From a checkpoint of a small image classifier.
Training: cautious_adamw at rate 0.0018, 14900 steps, batches of 128, held-out accuracy 100%.
Rows from expert 7 of block 3, named by matrix and row number. Rows with one number belong to one neuron. Each number is 200 + 30 x the weight over its row's rms, rounded and kept within 0 to 999. All counts start at 0. After the name is the row's rms in percent of the matrix's.
# gate: expert gate (model.blocks.3.mlp.gate, 8x192x192), inputs 96-191
# up: expert up (model.blocks.3.mlp.up, 8x192x192), inputs 96-191
# down: expert down (model.blocks.3.mlp.down, 8x192x192, transposed), outputs 96-191
gate.106,030,206,200,167,212,196,161,210,174,154,205,202,221,177,173,228,184,157,265,212,186,150,185,235,228,175,250,203,196,186,157,212,215,225,202,251,140,193,221,256,212,187,219,181,198,213,191,214,198,182,178,112,188,201,171,191,206,222,176,185,247,248,199,165,174,197,190,221,183,244,205,195,168,188,227,209,199,211,177,193,184,180,215,218,236,250,150,195,205,189,173,180,172,211,226,173,165
up.106,022,195,185,203,247,186,162,173,208,200,221,236,212,186,164,199,212,198,192,168,220,170,187,210,226,179,235,227,183,174,144,157,165,233,210,228,177,246,220,191,195,223,145,201,235,224,197,213,211,181,138,142,216,299,200,195,202,207,234,144,213,135,164,209,189,212,182,199,146,201,180,171,172,185,203,227,217,207,163,221,198,223,199,241,164,225,232,152,168,176,212,232,160,232,207,218,152
down.106,085,240,185,189,199,227,237,158,187,153,137,196,194,214,152,216,201,232,245,204,220,227,227,207,189,184,197,282,165,209,184,183,216,192,236,158,181,204,214,201,179,231,157,154,209,159,179,170,184,204,240,190,221,179,217,194,185,221,195,193,211,180,169,211,207,194,211,290,271,245,238,209,195,161,202,213,188,209,204,234,245,188,184,158,189,197,138,183,177,221,145,223,264,190,213,252,195
gate.107,183,188,193,242,193,230,204,231,211,164,223,185,174,205,164,179,203,223,185,222,185,287,162,182,179,244,156,145,228,231,181,191,270,204,214,201,237,219,188,171,155,227,118,213,185,253,226,189,230,201,206,177,192,122,195,203,242,173,179,168,166,226,218,129,186,234,228,206,197,190,240,218,219,237,178,174,176,165,229,188,235,202,149,192,277,185,224,227,138,203,200,224,220,221,246,192,178
up.107,206,180,209,236,171,219,217,245,238,186,222,217,175,232,168,141,219,223,191,211,184,284,162,188,202,229,154,178,229,210,165,197,235,210,194,198,239,220,181,177,176,230,137,226,189,253,222,199,243,200,180,163,184,127,207,235,230,166,179,182,156,242,207,147,221,229,251,201,185,211,217,220,213,225,201,190,167,155,237,220,234,204,181,199,270,183,260,246,131,199,208,200,221,214,246,191,191
down.107,181,243,152,204,175,207,176,214,205,179,175,227,251,100,226,207,158,233,160,205,223,176,209,194,200,212,168,182,176,211,241,229,145,198,196,147,219,250,210,187,196,135,206,185,199,244,207,210,207,236,223,239,186,166,170,224,151,188,237,135,189,193,138,186,207,156,169,158,174,175,249,176,219,195,232,214,170,194,216,192,178,253,189,212,180,210,172,234,221,185,231,179,179,212,157,261,202
gate.108,024,207,190,272,159,165,239,184,197,186,202,211,234,147,190,171,229,260,248,209,194,174,213,232,248,189,184,225,262,237,156,141,208,189,179,221,196,190,200,189,197,189,173,174,210,159,230,196,220,188,220,193,182,208,194,189,176,173,210,260,210,178,179,188,160,180,206,209,180,203,205,247,190,203,213,185,207,211,208,172,195,199,238,192,200,189,196,205,196,128,224,207,192,175,224,230,169
up.108,028,198,177,306,233,191,228,224,195,262,256,203,237,180,156,171,152,171,186,157,163,194,177,183,212,239,144,198,231,191,145,166,199,196,212,204,184,177,226,190,208,234,212,235,160,233,209,172,212,199,204,208,217,114,187,216,195,166,179,155,189,233,223,171,141,168,250,200,193,154,183,185,197,211,202,198,173,190,199,198,199,201,226,194,275,124,224,182,182,163,177,208,198,195,191,184,175
down.108,052,258,186,191,190,216,246,178,197,151,155,187,201,198,132,198,173,251,236,194,213,211,264,205,179,184,215,285,164,221,211,201,196,197,220,161,191,221,213,204,198,213,155,177,190,165,191,168,181,241,234,220,200,177,216,225,200,204,169,185,202,156,180,237,217,188,194,284,265,222,212,177,184,135,219,195,188,182,208,209,249,174,181,163,161,212,164,205,184,218,163,208,226,204,178,266,181
gate.109,038,164,216,243,256,217,189,165,197,222,189,210,259,179,186,167,206,138,175,169,222,217,179,233,195,199,210,219,225,181,195,200,232,197,126,228,176,211,197,122,207,197,166,229,172,205,234,248,174,188,218,258,219,159,203,239,225,155,220,256,176,165,206,226,212,229,227,251,160,215,179,181,200,190,228,215,191,222,189,255,191,141,226,255,227,177,177,238,181,228,214,201,178,150,223,189,188
up.109,050,303,161,239,105,191,229,227,186,186,219,155,189,214,173,232,185,247,273,234,179,192,171,191,194,223,201,187,225,228,204,186,199,213,210,209,218,174,197,192,194,211,229,181,224,221,190,169,185,185,213,194,160,193,176,163,179,198,240,149,239,244,190,154,188,188,175,215,214,191,196,204,166,170,213,166,236,198,205,157,186,228,168,199,201,112,210,155,166,166,188,240,204,232,206,217,204
down.109,045,239,177,195,187,210,232,162,187,193,171,197,180,185,106,216,189,233,246,225,223,209,261,208,186,142,191,269,184,223,150,189,215,197,200,179,155,221,210,176,171,243,169,151,199,140,229,191,145,195,222,222,205,181,186,205,185,201,185,191,212,189,198,213,227,138,184,267,281,235,227,210,228,130,205,212,232,190,189,202,257,147,186,188,186,229,134,189,196,217,148,227,242,195,188,286,166
gate.110,199,229,211,183,199,179,230,212,166,222,197,203,241,170,174,206,229,231,194,180,218,203,210,180,174,202,192,180,218,167,228,157,193,213,141,212,166,171,159,122,227,146,204,189,175,195,198,185,145,175,204,209,210,204,168,178,200,212,246,231,212,123,167,254,173,213,233,231,213,239,221,194,205,173,207,210,230,237,182,190,191,284,213,220,153,168,192,193,216,181,192,222,170,221,226,206,177
up.110,181,214,195,139,221,146,204,180,198,220,175,240,202,213,187,190,242,235,181,192,214,196,221,189,182,206,202,212,116,158,297,194,126,210,197,207,214,214,209,205,212,173,253,201,138,190,179,194,186,213,200,241,196,225,154,201,198,233,187,212,186,171,217,218,170,185,185,188,151,154,202,157,227,230,210,175,217,214,194,167,210,226,202,163,152,218,153,182,262,205,145,197,194,249,209,172,205
down.110,176,156,206,193,241,183,237,172,160,228,172,210,215,207,236,184,244,235,236,188,148,240,170,193,233,200,228,227,202,226,133,140,220,203,250,190,194,167,205,215,178,254,148,191,207,158,225,229,198,160,184,124,233,196,202,188,186,213,220,269,176,220,195,225,209,211,223,260,192,183,171,263,159,225,131,195,223,215,186,249,195,200,229,188,217,165,235,201,161,193,111,189,256,229,262,181,225
gate.111,084,236,188,191,223,200,242,235,205,180,195,173,183,175,219,213,156,165,205,282,230,245,207,201,253,213,232,209,227,187,104,230,225,199,225,246,203,203,223,169,213,223,208,230,182,286,232,164,162,197,224,216,217,194,196,228,195,227,193,226,198,212,164,218,203,211,177,290,216,207,181,195,211,225,197,159,255,174,203,171,181,196,199,203,181,169,221,175,206,168,202,150,184,136,175,206,186
up.111,100,254,223,217,147,219,182,206,207,221,234,184,204,201,205,222,186,220,211,159,197,181,186,145,181,199,142,200,203,185,228,257,197,216,191,155,202,188,151,198,219,223,220,163,230,207,178,232,147,175,176,202,188,169,169,151,169,197,197,156,209,235,226,168,144,167,194,140,179,189,186,174,239,161,266,235,175,189,202,185,179,225,181,202,303,203,152,182,234,221,156,214,257,240,161,224,194
down.111,077,237,159,165,148,210,233,163,185,175,147,170,180,211,147,190,204,230,224,207,221,202,223,218,228,197,226,289,145,183,143,202,215,198,255,168,175,186,225,213,193,215,205,130,225,169,166,162,158,166,232,187,205,197,219,196,217,208,204,216,216,156,190,154,232,179,252,233,305,238,211,194,201,176,249,207,170,182,204,227,237,187,191,182,163,185,170,186,168,235,211,223,235,182,187,230,183
gate.112,088,251,259,170,192,162,194,232,207,221,192,240,232,246,166,202,225,217,168,128,192,204,192,248,172,164,216,195,190,216,224,226,188,233,218,216,188,204,213,211,159,164,215,210,216,199,198,171,242,174,151,157,198,195,188,164,238,192,197,241,195,146,211,200,204,158,180,162,191,186,213,183,222,91,235,202,146,212,212,195,183,256,201,207,186,197,174,196,219,276,178,214,185,278,198,128,203
up.112,086,218,184,169,224,179,218,196,178,198,176,210,287,206,198,216,248,247,210,173,161,187,191,178,186,203,206,181,226,185,206,162,158,228,158,188,190,196,191,151,248,153,213,185,175,145,206,210,182,191,228,206,217,190,201,164,150,253,227,253,209,177,198,239,168,213,217,264,229,210,190,221,198,174,224,247,259,230,217,204,210,225,218,196,144,174,164,166,222,213,200,204,160,161,219,181,196
down.112,071,180,209,205,226,199,234,246,158,202,204,181,235,171,188,202,228,249,172,192,157,231,236,205,224,197,238,231,186,242,144,171,195,210,231,205,173,195,208,212,191,175,157,195,194,135,234,207,215,193,225,160,197,211,212,192,183,182,209,227,163,204,213,190,208,209,234,220,241,161,187,224,178,217,172,187,185,220,188,248,202,236,249,210,253,195,230,195,166,188,143,205,280,243,262,181,215
gate.113,076,258,256,165,247,151,206,210,197,196,177,182,248,214,175,228,222,213,226,168,214,227,279,243,214,170,222,186,152,193,254,181,163,236,216,198,195,177,221,212,219,148,207,192,216,173,177,199,184,185,185,195,226,202,204,140,197,224,215,252,222,157,181,244,208,179,189,257,148,228,193,200,215,131,213,234,214,217,219,164,189,266,188,216,117,193,167,180,233,199,166,202,199,213,194,200,209
up.113,062,204,212,225,198,199,181,200,210,191,226,196,159,197,234,200,150,126,150,244,233,172,198,261,245,226,186,197,218,222,142,237,228,161,199,197,230,239,187,210,151,245,180,204,228,245,226,174,216,227,194,191,213,243,214,206,211,180,178,152,168,251,187,181,261,208,207,139,251,242,197,193,204,235,179,157,168,205,186,254,197,166,243,193,258,234,232,229,156,217,207,201,186,209,155,214,179
down.113,092,207,203,193,125,207,149,149,217,162,216,149,202,208,184,205,163,180,201,210,254,177,237,219,159,190,155,203,237,154,260,253,177,194,171,211,235,222,164,220,209,182,202,181,197,185,158,203,138,229,164,259,174,175,197,227,202,208,161,168,205,176,167,181,181,154,173,165,215,247,212,151,222,188,207,193,209,186,226,170,204,181,198,180,181,250,191,205,195,199,258,219,170,198,161,244,199
gate.114,154,198,198,196,195,171,207,254,230,195,212,205,152,218,156,234,202,212,198,182,176,234,180,191,172,157,215,158,212,199,161,255,192,198,281,194,205,216,198,240,216,283,198,209,221,221,158,218,230,211,182,142,164,225,192,175,211,190,174,175,229,270,174,130,194,149,166,150,237,206,215,211,221,170,214,175,175,193,251,167,234,228,233,239,280,261,188,198,199,230,177,190,207,243,142,165,229
up.114,130,197,192,271,223,179,182,189,203,189,187,229,215,182,190,205,196,223,180,211,179,177,155,239,176,250,195,211,218,216,187,228,218,167,223,173,178,221,180,229,179,203,210,234,184,263,145,156,237,211,160,166,174,210,182,192,226,118,191,142,198,174,203,168,211,204,170,162,224,231,223,226,215,168,182,176,207,202,211,197,173,207,205,226,219,248,225,253,177,189,201,185,246,238,170,166,141
down.114,117,216,188,212,150,188,197,189,188,205,178,191,183,200,200,228,157,188,154,209,233,197,215,195,175,198,149,203,180,226,216,204,165,203,198,132,267,301,197,219,206,232,185,178,199,241,186,208,184,198,224,196,220,141,193,224,169,214,186,179,188,172,163,255,203,179,161,225,166,223,195,156,217,169,180,229,225,174,204,206,215,219,227,165,160,205,194,231,227,180,145,141,196,214,167,226,192
gate.115,146,228,174,262,195,187,244,176,175,170,199,160,228,174,160,203,208,164,245,198,145,232,190,222,192,175,241,173,216,215,224,220,222,179,200,214,197,200,220,189,163,195,201,244,171,247,180,246,237,193,218,222,154,154,202,187,242,127,224,225,230,232,202,161,187,188,164,215,223,177,168,235,183,147,173,157,243,231,216,150,224,195,177,190,170,190,259,195,166,219,180,181,226,224,214,192,193
up.115,171,224,148,237,183,181,246,168,200,191,221,213,218,186,137,181,203,135,198,195,200,264,212,230,173,170,231,203,220,223,199,211,224,207,174,190,202,206,191,166,177,217,185,240,181,257,227,256,235,195,194,215,136,154,224,182,231,146,226,239,219,208,208,149,186,188,191,227,187,187,216,230,233,144,178,185,203,248,240,218,223,205,194,196,176,198,248,197,169,221,153,199,197,247,224,194,199
down.115,112,251,200,199,211,188,168,219,203,128,227,237,241,147,111,205,195,256,195,180,205,232,239,234,179,230,242,193,190,240,170,192,182,176,189,208,169,215,222,177,221,178,228,166,205,183,202,123,175,216,198,249,194,157,203,200,172,186,172,164,186,176,146,232,217,192,157,254,249,168,206,205,188,171,223,202,139,225,201,208,217,180,141,206,186,224,142,195,234,220,195,215,192,184,172,181,188
gate.116,080,231,223,174,140,213,246,180,183,196,200,198,197,224,195,228,215,175,151,126,171,238,229,181,162,191,193,218,209,150,206,197,198,244,233,210,156,200,233,165,181,191,205,236,236,227,219,200,228,206,193,215,171,185,163,166,200,223,235,213,206,262,198,161,158,220,225,179,127,223,228,158,180,133,238,165,206,215,171,224,215,209,126,185,255,211,151,145,253,200,172,201,222,216,246,204,215
up.116,076,272,227,148,140,173,224,135,172,216,204,184,194,210,216,211,220,181,156,188,249,219,155,185,136,205,196,177,165,189,212,188,189,204,178,220,171,237,205,197,183,192,196,224,199,240,215,197,209,204,172,209,231,203,190,183,197,188,231,184,180,162,207,235,203,168,217,208,156,187,237,191,196,171,188,200,252,233,198,202,187,218,162,203,162,217,134,124,242,161,170,199,198,242,240,193,174
down.116,097,191,192,212,212,189,231,168,176,188,202,193,131,155,159,205,262,232,249,226,121,188,197,219,195,211,248,271,178,276,144,181,216,221,179,192,193,149,256,199,173,233,192,234,222,181,236,213,226,209,167,148,229,201,153,180,182,183,207,200,216,144,225,223,207,281,235,247,216,206,195,238,175,175,176,189,217,214,185,211,219,188,233,186,184,189,194,187,235,202,150,243,266,180,210,228,212