From a checkpoint of a small image classifier.
Training: cautious_adamw at rate 0.0018, 14900 steps, batches of 128, held-out accuracy 100%.
Data: trained on microscope photos of single blood and bone marrow cells, 194171 training examples, 9.8 epochs.
Rows from block 3 of a small image classifier, named by matrix and row number. Rows with one number within an expert belong to one neuron, the router's apart. Each number is 500 + 50 x the weight over its row's rms, rounded and kept within 0 to 999. All counts start at 0. Numbers have three digits each. After the name is the row's rms in percent of the matrix's.
After each expert's rows are labels from the 100 images, of 14976, where the router gives the expert most weight on average: "colour at peak" is the nearest of a few named colours to the mean colour under the peak. Only what is clearly more common there than usual is listed. The data: microscope photos of single blood and bone marrow cells.
# router: router (model.blocks.3.mlp.router.weight, 8x192), inputs 96-191
# gate: expert gate (model.blocks.3.mlp.gate, 8x192x192), inputs 96-191
# up: expert up (model.blocks.3.mlp.up, 8x192x192), inputs 96-191
# down: expert down (model.blocks.3.mlp.down, 8x192x192, transposed), outputs 96-191

# expert 2
router.2 093:475473504516534445523571508604527582488461582539506405518479361568521484508481520549505545502481522472554527413576451482487427408521366487601457514621538450486434502495464466502571646493457499443487531445560474537466488439474453468483465537510586534536506490484473522461549497563468548525
gate.0 041:580447585521544460471536474526465554465502603474589547506502473466388555554563469510453427513526573522464472483452551559553395459496569586447461446479583508514460408505563488438545551446504468458500562519560504487448479448502506400515590481510575513519400470534449418539520510483548491475
up.0 044:411517426550418574531496548472571431492514455532422493517551482480523492476453504435539574521466455458475547465606565481430568501465459459512558570551487493488546505501504551505481541551512482602539451492432505501531567469514497575498394474446428507510613505457572535484513517553485473428
down.0 038:462545502513501400492466558666470560562554493481493488465523559440511574525499518488489580536473461449475457561460500495439502456494534448565570476461481488459490498521512444527500472554429504398490515532466497517509420503514456430521485558508467523559504502479501429565528504574534723501
gate.1 046:574488520473471534515449521396489552470428522520477580465450420485457456448595527570511405478520582507565408467510519487554483552489562511575464474531527496500440480464513657499561467505571474543475515490526554510507441472570530506458467533362489527438458461502472509444561462487630551504
up.1 052:368500478461480512519546559613494411469605518474536433490500574473600477573354548398496474564440432521455525566489522503487518465496407469376538466506528502508564528477511391487433446584413466455513446556463416528504583532518571476494591443511436462506536476503426458512439489458427438563
down.1 056:526507477589541488557497538573453532516465485482479426528513439575517500518442477520449452490463486459461531495525497543437485447507485459465510455419485461469488535530479453488433563471484525373467481558469472501465412510557517451560481547446594537567518399492494482647545526568551740523
gate.2 132:456452582534485438442536514558491611448526482547492429489519472508465476482521550537476525400530502483641459474566352529484428450535414444544475515503501571411446456555401527408599508564552449519486590442472517567442484573447442523432545489484479552443438430593446448477497478490540569499
up.2 114:431432561348479455506532545532481520489540452591540386558497460547397460459467611529490501429550524479631510499558520513531409442459422570528524485539488547416431493533455472413567561520461362508476535476444524529482557488409449494491461508457467507511457454536420462496480490537554510461
down.2 151:510525524675484530355481384425528423500562520417499509517475442457493470555584468503508425510465516581479609511504535483562424426467501547434463513484490503510501530509540443473445534404640506518511546502519605466500420538522476497475523516458458568459431517528484566378529557470489553494
colour at peak: pink

# expert 1
router.1 092:499435496534424504491512513623454436464515468470559539502529571499476492490529549501419417534510448492575535558499566486605525479434530526504547487476552499502566474467489467544399563497449501558518564588515518507445468565470432475452487530400495509509591473557522446436452550516472470511
gate.0 127:511542491601532544484504451421466610528455570489451577496417454548547584519555498441470537501490521453468395478503406548510557511577528489487564435522465522544498466441542535507495443536603598482511537452530436521511450507599554534482461554472480581569409594530457538577486569485503478457
up.0 113:530492484536562521474538483516422455500461517463459564486465477594547522562496566394535553460522415390503503565564512445569544488539543484546486450534484504606498470420515501624462421505569533502462536484543442524532483473531505584524451531396517498531512559478508519517440519512417432499
down.0 110:515537471501431496542438591569606579500540489493436541482545510404533565502536424485472513405522483524418467591448477505531556476513468359585507445500426481554523438528504500523471459571558461338492477559439491533496482474469574498492509590485495572450521519487503537478539503524500367516
gate.1 076:605385499600491455457489426516472502437497476541408459524552426442496538427541487490464435490508470431554482406504408517526428480537480524488512422478501542492538432525514517612497374499550571552523516469483493594477425492579424603451503506469501551413428512524409439383489539507592528453
up.1 065:439509401423568456545469508501556427485522476579420520552482441573551536460444552475470496534481437442483582553532531483538526503489521494487467420549479365548486515485613508569436480511570545417473510483453555486463574451517596471429404446519489466652452474470518560580513428542467487515
down.1 073:442525493452562541548510516497492612431552498536488508490529537412440544493484448527492550431558488539546502555544464472375510430525432427530487483566465474515463466466513426516524623555515475349505407519478452546513512517521571503586553572582514532609529492470515454519519418502551385532
gate.2 057:541514380520567549464472520525434494502507511537442548539443454420457510554561536459468506401420469573492491435505579530475529508515497582486528487462633497565434519466580512543542450572543441559511459426465444482464466502530588497507459470519447521426500440486532502442506497469484476493
up.2 059:483416481642494518486601487510592505550479564536472478495549460535501447536491424472452559522478482419516476514534539526487500484489505464458466520537495489576516533497491511466409465422491555548471498594558469500531560489484485395524380475395523453624506418381502490523519551511457475585
down.2 075:482500481440549561597480440452516605398591497494534545469547530408466500513521386548466525518513483547515514491490478487340468447505580438531548474510545383498466470531505512548496524499563528314484490513467501521509481528518523476577499450486417543481553512475478524559514396466544398502
colour at peak: white

# expert 5
router.5 110:509502512636471499544541532456460595533465542499408478482479505552525474368477502524518559533532494533401540481427566515582549443516523467544404509446464516458557509517490458510576452558416525417515486458510548491471459480503505553498534476437510470569517544511526555425433469513569480514
gate.0 092:530480500472481499551445511437477503498584502472517565602499519520468525519552572451381454445518519513589465496516467439428509510476566470499563487570591497500494538516550576500459496490597463498464557515450452443498600586566454494515477485503482553483491494526459396508479488440533515545
up.0 087:629548498619485473432432570556487600515457504506490500591485402516469479460487489477609482480455487536486505534494418464508570440473459488526538483567519475477492488438549508483558495564523525477484555480446576446516542490463602469544501516524449479407462506482435528472469452495617603508
down.0 088:572514565498507612488527544530485497450579502411492465547511408568477502574457522470492450467463527519493547524457537512465460552508558527397418438499464484519512516520509506562475519541555518594446457478414486603539550589511362503488502528529395425547508507550538503427496543490487425500
gate.1 099:454563478470521551527475387565531474484577533478534441523509478438497498494517428601501484466507494538509552492471524577409511628512514499446432537559571482615510602504577529561472498524568455509433424548565435554519504543530533464497352546511537513450518496440535520509590491490430465456
up.1 105:523439531510478412469489659448440497538436445530473514465536483516456502465462520407510490503484450473509461530544497450572480447502397494549621488405419478413469417468423421454510503440407530508519574484434542462538506496427498535514615451458519472517511473541474476451398505522526504563
down.1 103:512548542414442598489526519439471514499520523438398492478474441490479487568516538436400455495448557558475501569502462455496606587486522439512450465541510505529518475529523606557513446569588481609437529485426497493517526520519447544488472469534400546494445458534547544477477494546549343460
gate.2 114:573544435458573487474531473578506475507586527574501429465540509454406449456558488490369475484471557536525437542429380610418565480594530451458484531532565519577546461459527612518539503472525528517503552438497432537452472533536556475470429519468464545453430414516528451523515552412459461501
up.2 114:535463535550527512451503482452474630514417498426407521553449475531508552558461495453551491495503465449451457483510521419526575485494541503536528468606518459379521547540555519513446464524558502515461487452568511429485443534484620427510485451543476512452481508472472509471531455518639546501
down.2 095:573526514507439563496541454521477445596504504498546515545529398520470486546487472461501480494451522456414577595551545489555390477492494547474496649483531461460455534540462475571506407475420477658497525484501482459526468509529421450456486543526498466441530484500603461484534466476442436459
colour at peak: blue

# expert 3
router.3 081:506440506479583525468522502496515525507504548500497562548462478434459562537508499511431607577500539510463512431491467399531483512542465528537489505593530402448458529487533473517459552419418570512467496495569511526458631566475511425474456586508556494539515537503433557560631572522487469500
gate.0 031:493524545429473456453541453406497520573386431325472499524545489364575540475454526406526563510455492401439480450542484499493501504558512430564464470445530565452567503574499591528516454504530528584525498527448463518429443475492480545447547428447530512542501544521540483503508489512506468523
up.0 049:502523572420489451592488447514510445555519518664536578551424524450447469501487415474504475534478499539430499513541606549447537463500515544504449501487637484521471467535487527503445498451449380484478462529473459492461482522447486448532362469483486497523529500478496455490479542529483459563
down.0 039:588513507516559476482475527497556546528500523549505477544466517457460442477466512458427495572518517479509479416518568497521419533506541497447462590520487446496467525485552515435500481574530498346414573562509621477433524411530571495516442438469421517497521553506601438455435486455568490505
gate.1 095:568513509382520514499489480485510563521533568591564477551558460484551410527599511515495583462474498441497466488490484533386506534560494493527497488596613551559500473507493527499496449469628567532552539499503546537456501436558497488454456478362513486389482513536440453519497461525457504503
up.1 099:386423519617474484536544463515511489534472436395423464386422521505487547435457549591524464526568524576520507470534507523583464518484551456543454522427429488441514495491463529533519531548438428520505499460498441532530553630432507546520516494632506435560514501467516531550517519424546512474
down.1 113:555456544362526481484499603514498508496484518473491518520556464510501522491550555549599492528473513471419387521528414526499482529481577465528501463410543459490450515517473491558498557536639518461504474443387574518525482495526510462464456507405558475510509485502557534480561517427499457461
gate.2 057:523464479614509508479484471449471450510496533424460513545575488438522488489483528480510486449504501515562529502517492493517544513482561496445407496504418467510516486500489581490535505621495471481479594556489489523446427436550471534474504486440411483545496491439506465362461468439500560507
up.2 058:483475542377508446484519521564533594497556548565518529497421516518502491480462435516479507548510512498481432432498524516418407444532459503533583488524600516495490524508447437492520485449515519535518451525496370498530547585521493475543495533513590543487516518538479494666587507537510516470
down.2 076:488473499496482419506481551553521497472387491539588443509553481540510514402482416468472380546548464533545396499513517438449529447481411522519521461487559458431508482491505558454546490587433502302530382460506523436526476508522563496514513464436461569573458448485533490464601432433463562512
colour at peak: white

# expert 0
router.0 078:497502509373538483619500502537470481504494488487410483486544463508496590523496462505582504467557479489499525525555601452501506560421556468549581450617500550491451580542477463550405502412497511461492494467452489467491480426434504491509479439464525438459569491451464481521589603562453527513
gate.0 112:512521535390491561458412448466439506536558561405492466559437523359505431553500466552501437469534523607438490546450559493519393492533540543481474496464470510519605486522456503441504528586562494480509478556497554564523485568468562504511409481557452562373498483424520453495501572441561482520
up.0 118:456534536404473540492415468467443515524547489384424428568474528445529440561479481542504444471506495568458510576462502509522380503507550544485477491437428528501583507528490494409501542608605477471555521519537539546536509506449555483458459480588461550394503476482536427482435600425564488519
down.0 104:544537547408434460586415563580474472483486491428530562497472480471518592476519539527491513557480487529525453467509618488327499481523512487470395587476502462561493501508543533451470564557535465465542547552433478499447449485534509482501537507596455453609512561505511461522471506509617418548
gate.1 120:452421459470521443444460549487481550465545491482558499509544517469526523418585566481470458459474469505528400409447551489478460597473469470576432426467487412417556510517538558467578436492541506532576498582505513485445408506578460566496553560474468579560452492546453457474554407490528545417
up.1 115:503491500566488526546527449535532466502424472503488517528508560481492440577452494531556544560507592503514614532505514548407520453512476497456570538488484597549505538503512526573487527515444519491453572401554483578494571550460513531501493405455467459415512501494476529526479596448476401611
down.1 104:541470466467452539607530469533481517509490473527469564519500479476519541516451573520450536493512471521557515440506546466376440498436480437347378571547503474502439483563529529448491461504397482545544545566375605643462474589469479391553496427463374467507444550466385458471446580509540471446
gate.2 071:592567504426506512473447491512453565472544584526578459572495433477424516543511503487423367415475486547499493506535529499460407515512488489569416444491574538544502510517505488468497565616597427500506511420570535518502584525493585545493459406484443515444492440581482387519493533379524560499
up.2 057:375441491641486486429513483520519504476487486489452565453495535593540525468468546454513587606512578475535482484495424497543573508543510527468522519568479505482460400516520528498504428401441528573496518548472454450475426462504431508510526574495485490551526519362520594473531444542420498487
down.2 065:624466425472509522557498488469491461510481491604538533511602437518475478472383513484429432587491499488568420487450509445499544456505456483494420540514475486533525493539481516515514445504452475525494463443521482541563444513489550520488472471429567544498472433444450530493464460510475562464
colour at peak: grey

# expert 6
router.6 111:405494527379499509500424528518505470549493475516614611511406538465443467547537499494520601564502523577490471416542570459564500506495520484520462468496539446497504502497493571425529543437450439474471485458502454532508514488486482465499408546453395468484504487472521498588468545536551444437
gate.0 074:511508458577433429577437499391505527516392508525409487521592522523500491497520487471490419512489528514535452511469480474476468531462454456446536497431570577500514414555500468619471452650555524538525649491567538564503497426562588617483434433473454491441472500472516472483599495572566497498
up.0 079:500519476535433437540454500363506502541356502524423478537562544530499498441493500467529433491499534520530473524477497486497522536448486469482522477425566571496487433540566491563489468621544553529521595538630543584540500399553597636502378449505542501465526466486466460466538425600516483440
down.0 087:513522463505512515596491558448560559478530483543501517507402541426476560460405469474449564454510524537461525535535450521443451477482552523600529553521480520549486480529491460516464499503454484517603517538440460460557484427492447556505543458561556429483477620488458476421429478519550274484
gate.1 161:597539518462608510486450513493459547457517489474547582589483505482482485445470502549523463481575470466512480419508494504521485517433542493641512508509589495485594492438524491477453533433484485495484511480500517527473529567591569486491511443475449435485437518575529512587433514380492608450
up.1 176:436481498562523463470492503517473449492548504504502508525483566507412540529378590392444440533523517472462479492547490573449574499480492520437382516460581533430510542531502450523565558482622500580434494538462440548492594567402480475495489457519496529447371373558458437443524502427555519563
down.1 152:522505453439463440372480566494487474533549447545500381487445567490521567466479521519578479389530459570443495549430542548513497457475477564406518552546442507514472495530524449483496528367491460510550495535499551548483545407467476475463580497516599398488380505497487415454535628551497450522
gate.2 055:442543401554520449437528521515503560537518575424409490460572512508584486486547488489518490538445515467516498473543546498471506503499460514431408495453501483542528434483618538590608531664473559540436615532570461524507435482606470514492443483502543552490488540446538516468512570528467433475
up.2 061:392509458551527428445513515565508530507478498463450511456544492557542490449526551491489435532387508463481544474478518498512437472502519539483379501487561485473550432479568616529586495639470553534450585581507446527537510452613405533518506527488532530475480495402493471492551526535508443539
down.2 059:473486500477438502534495500510528580483483470556507584504583582477546557414437536498511441540514567506494428535590513491497523476479549467489551562524485497491501484489488501469505516492442548514538386557579590543534468371482463495486553413540567499527568564506465516486502437531445482503
colour at peak: pink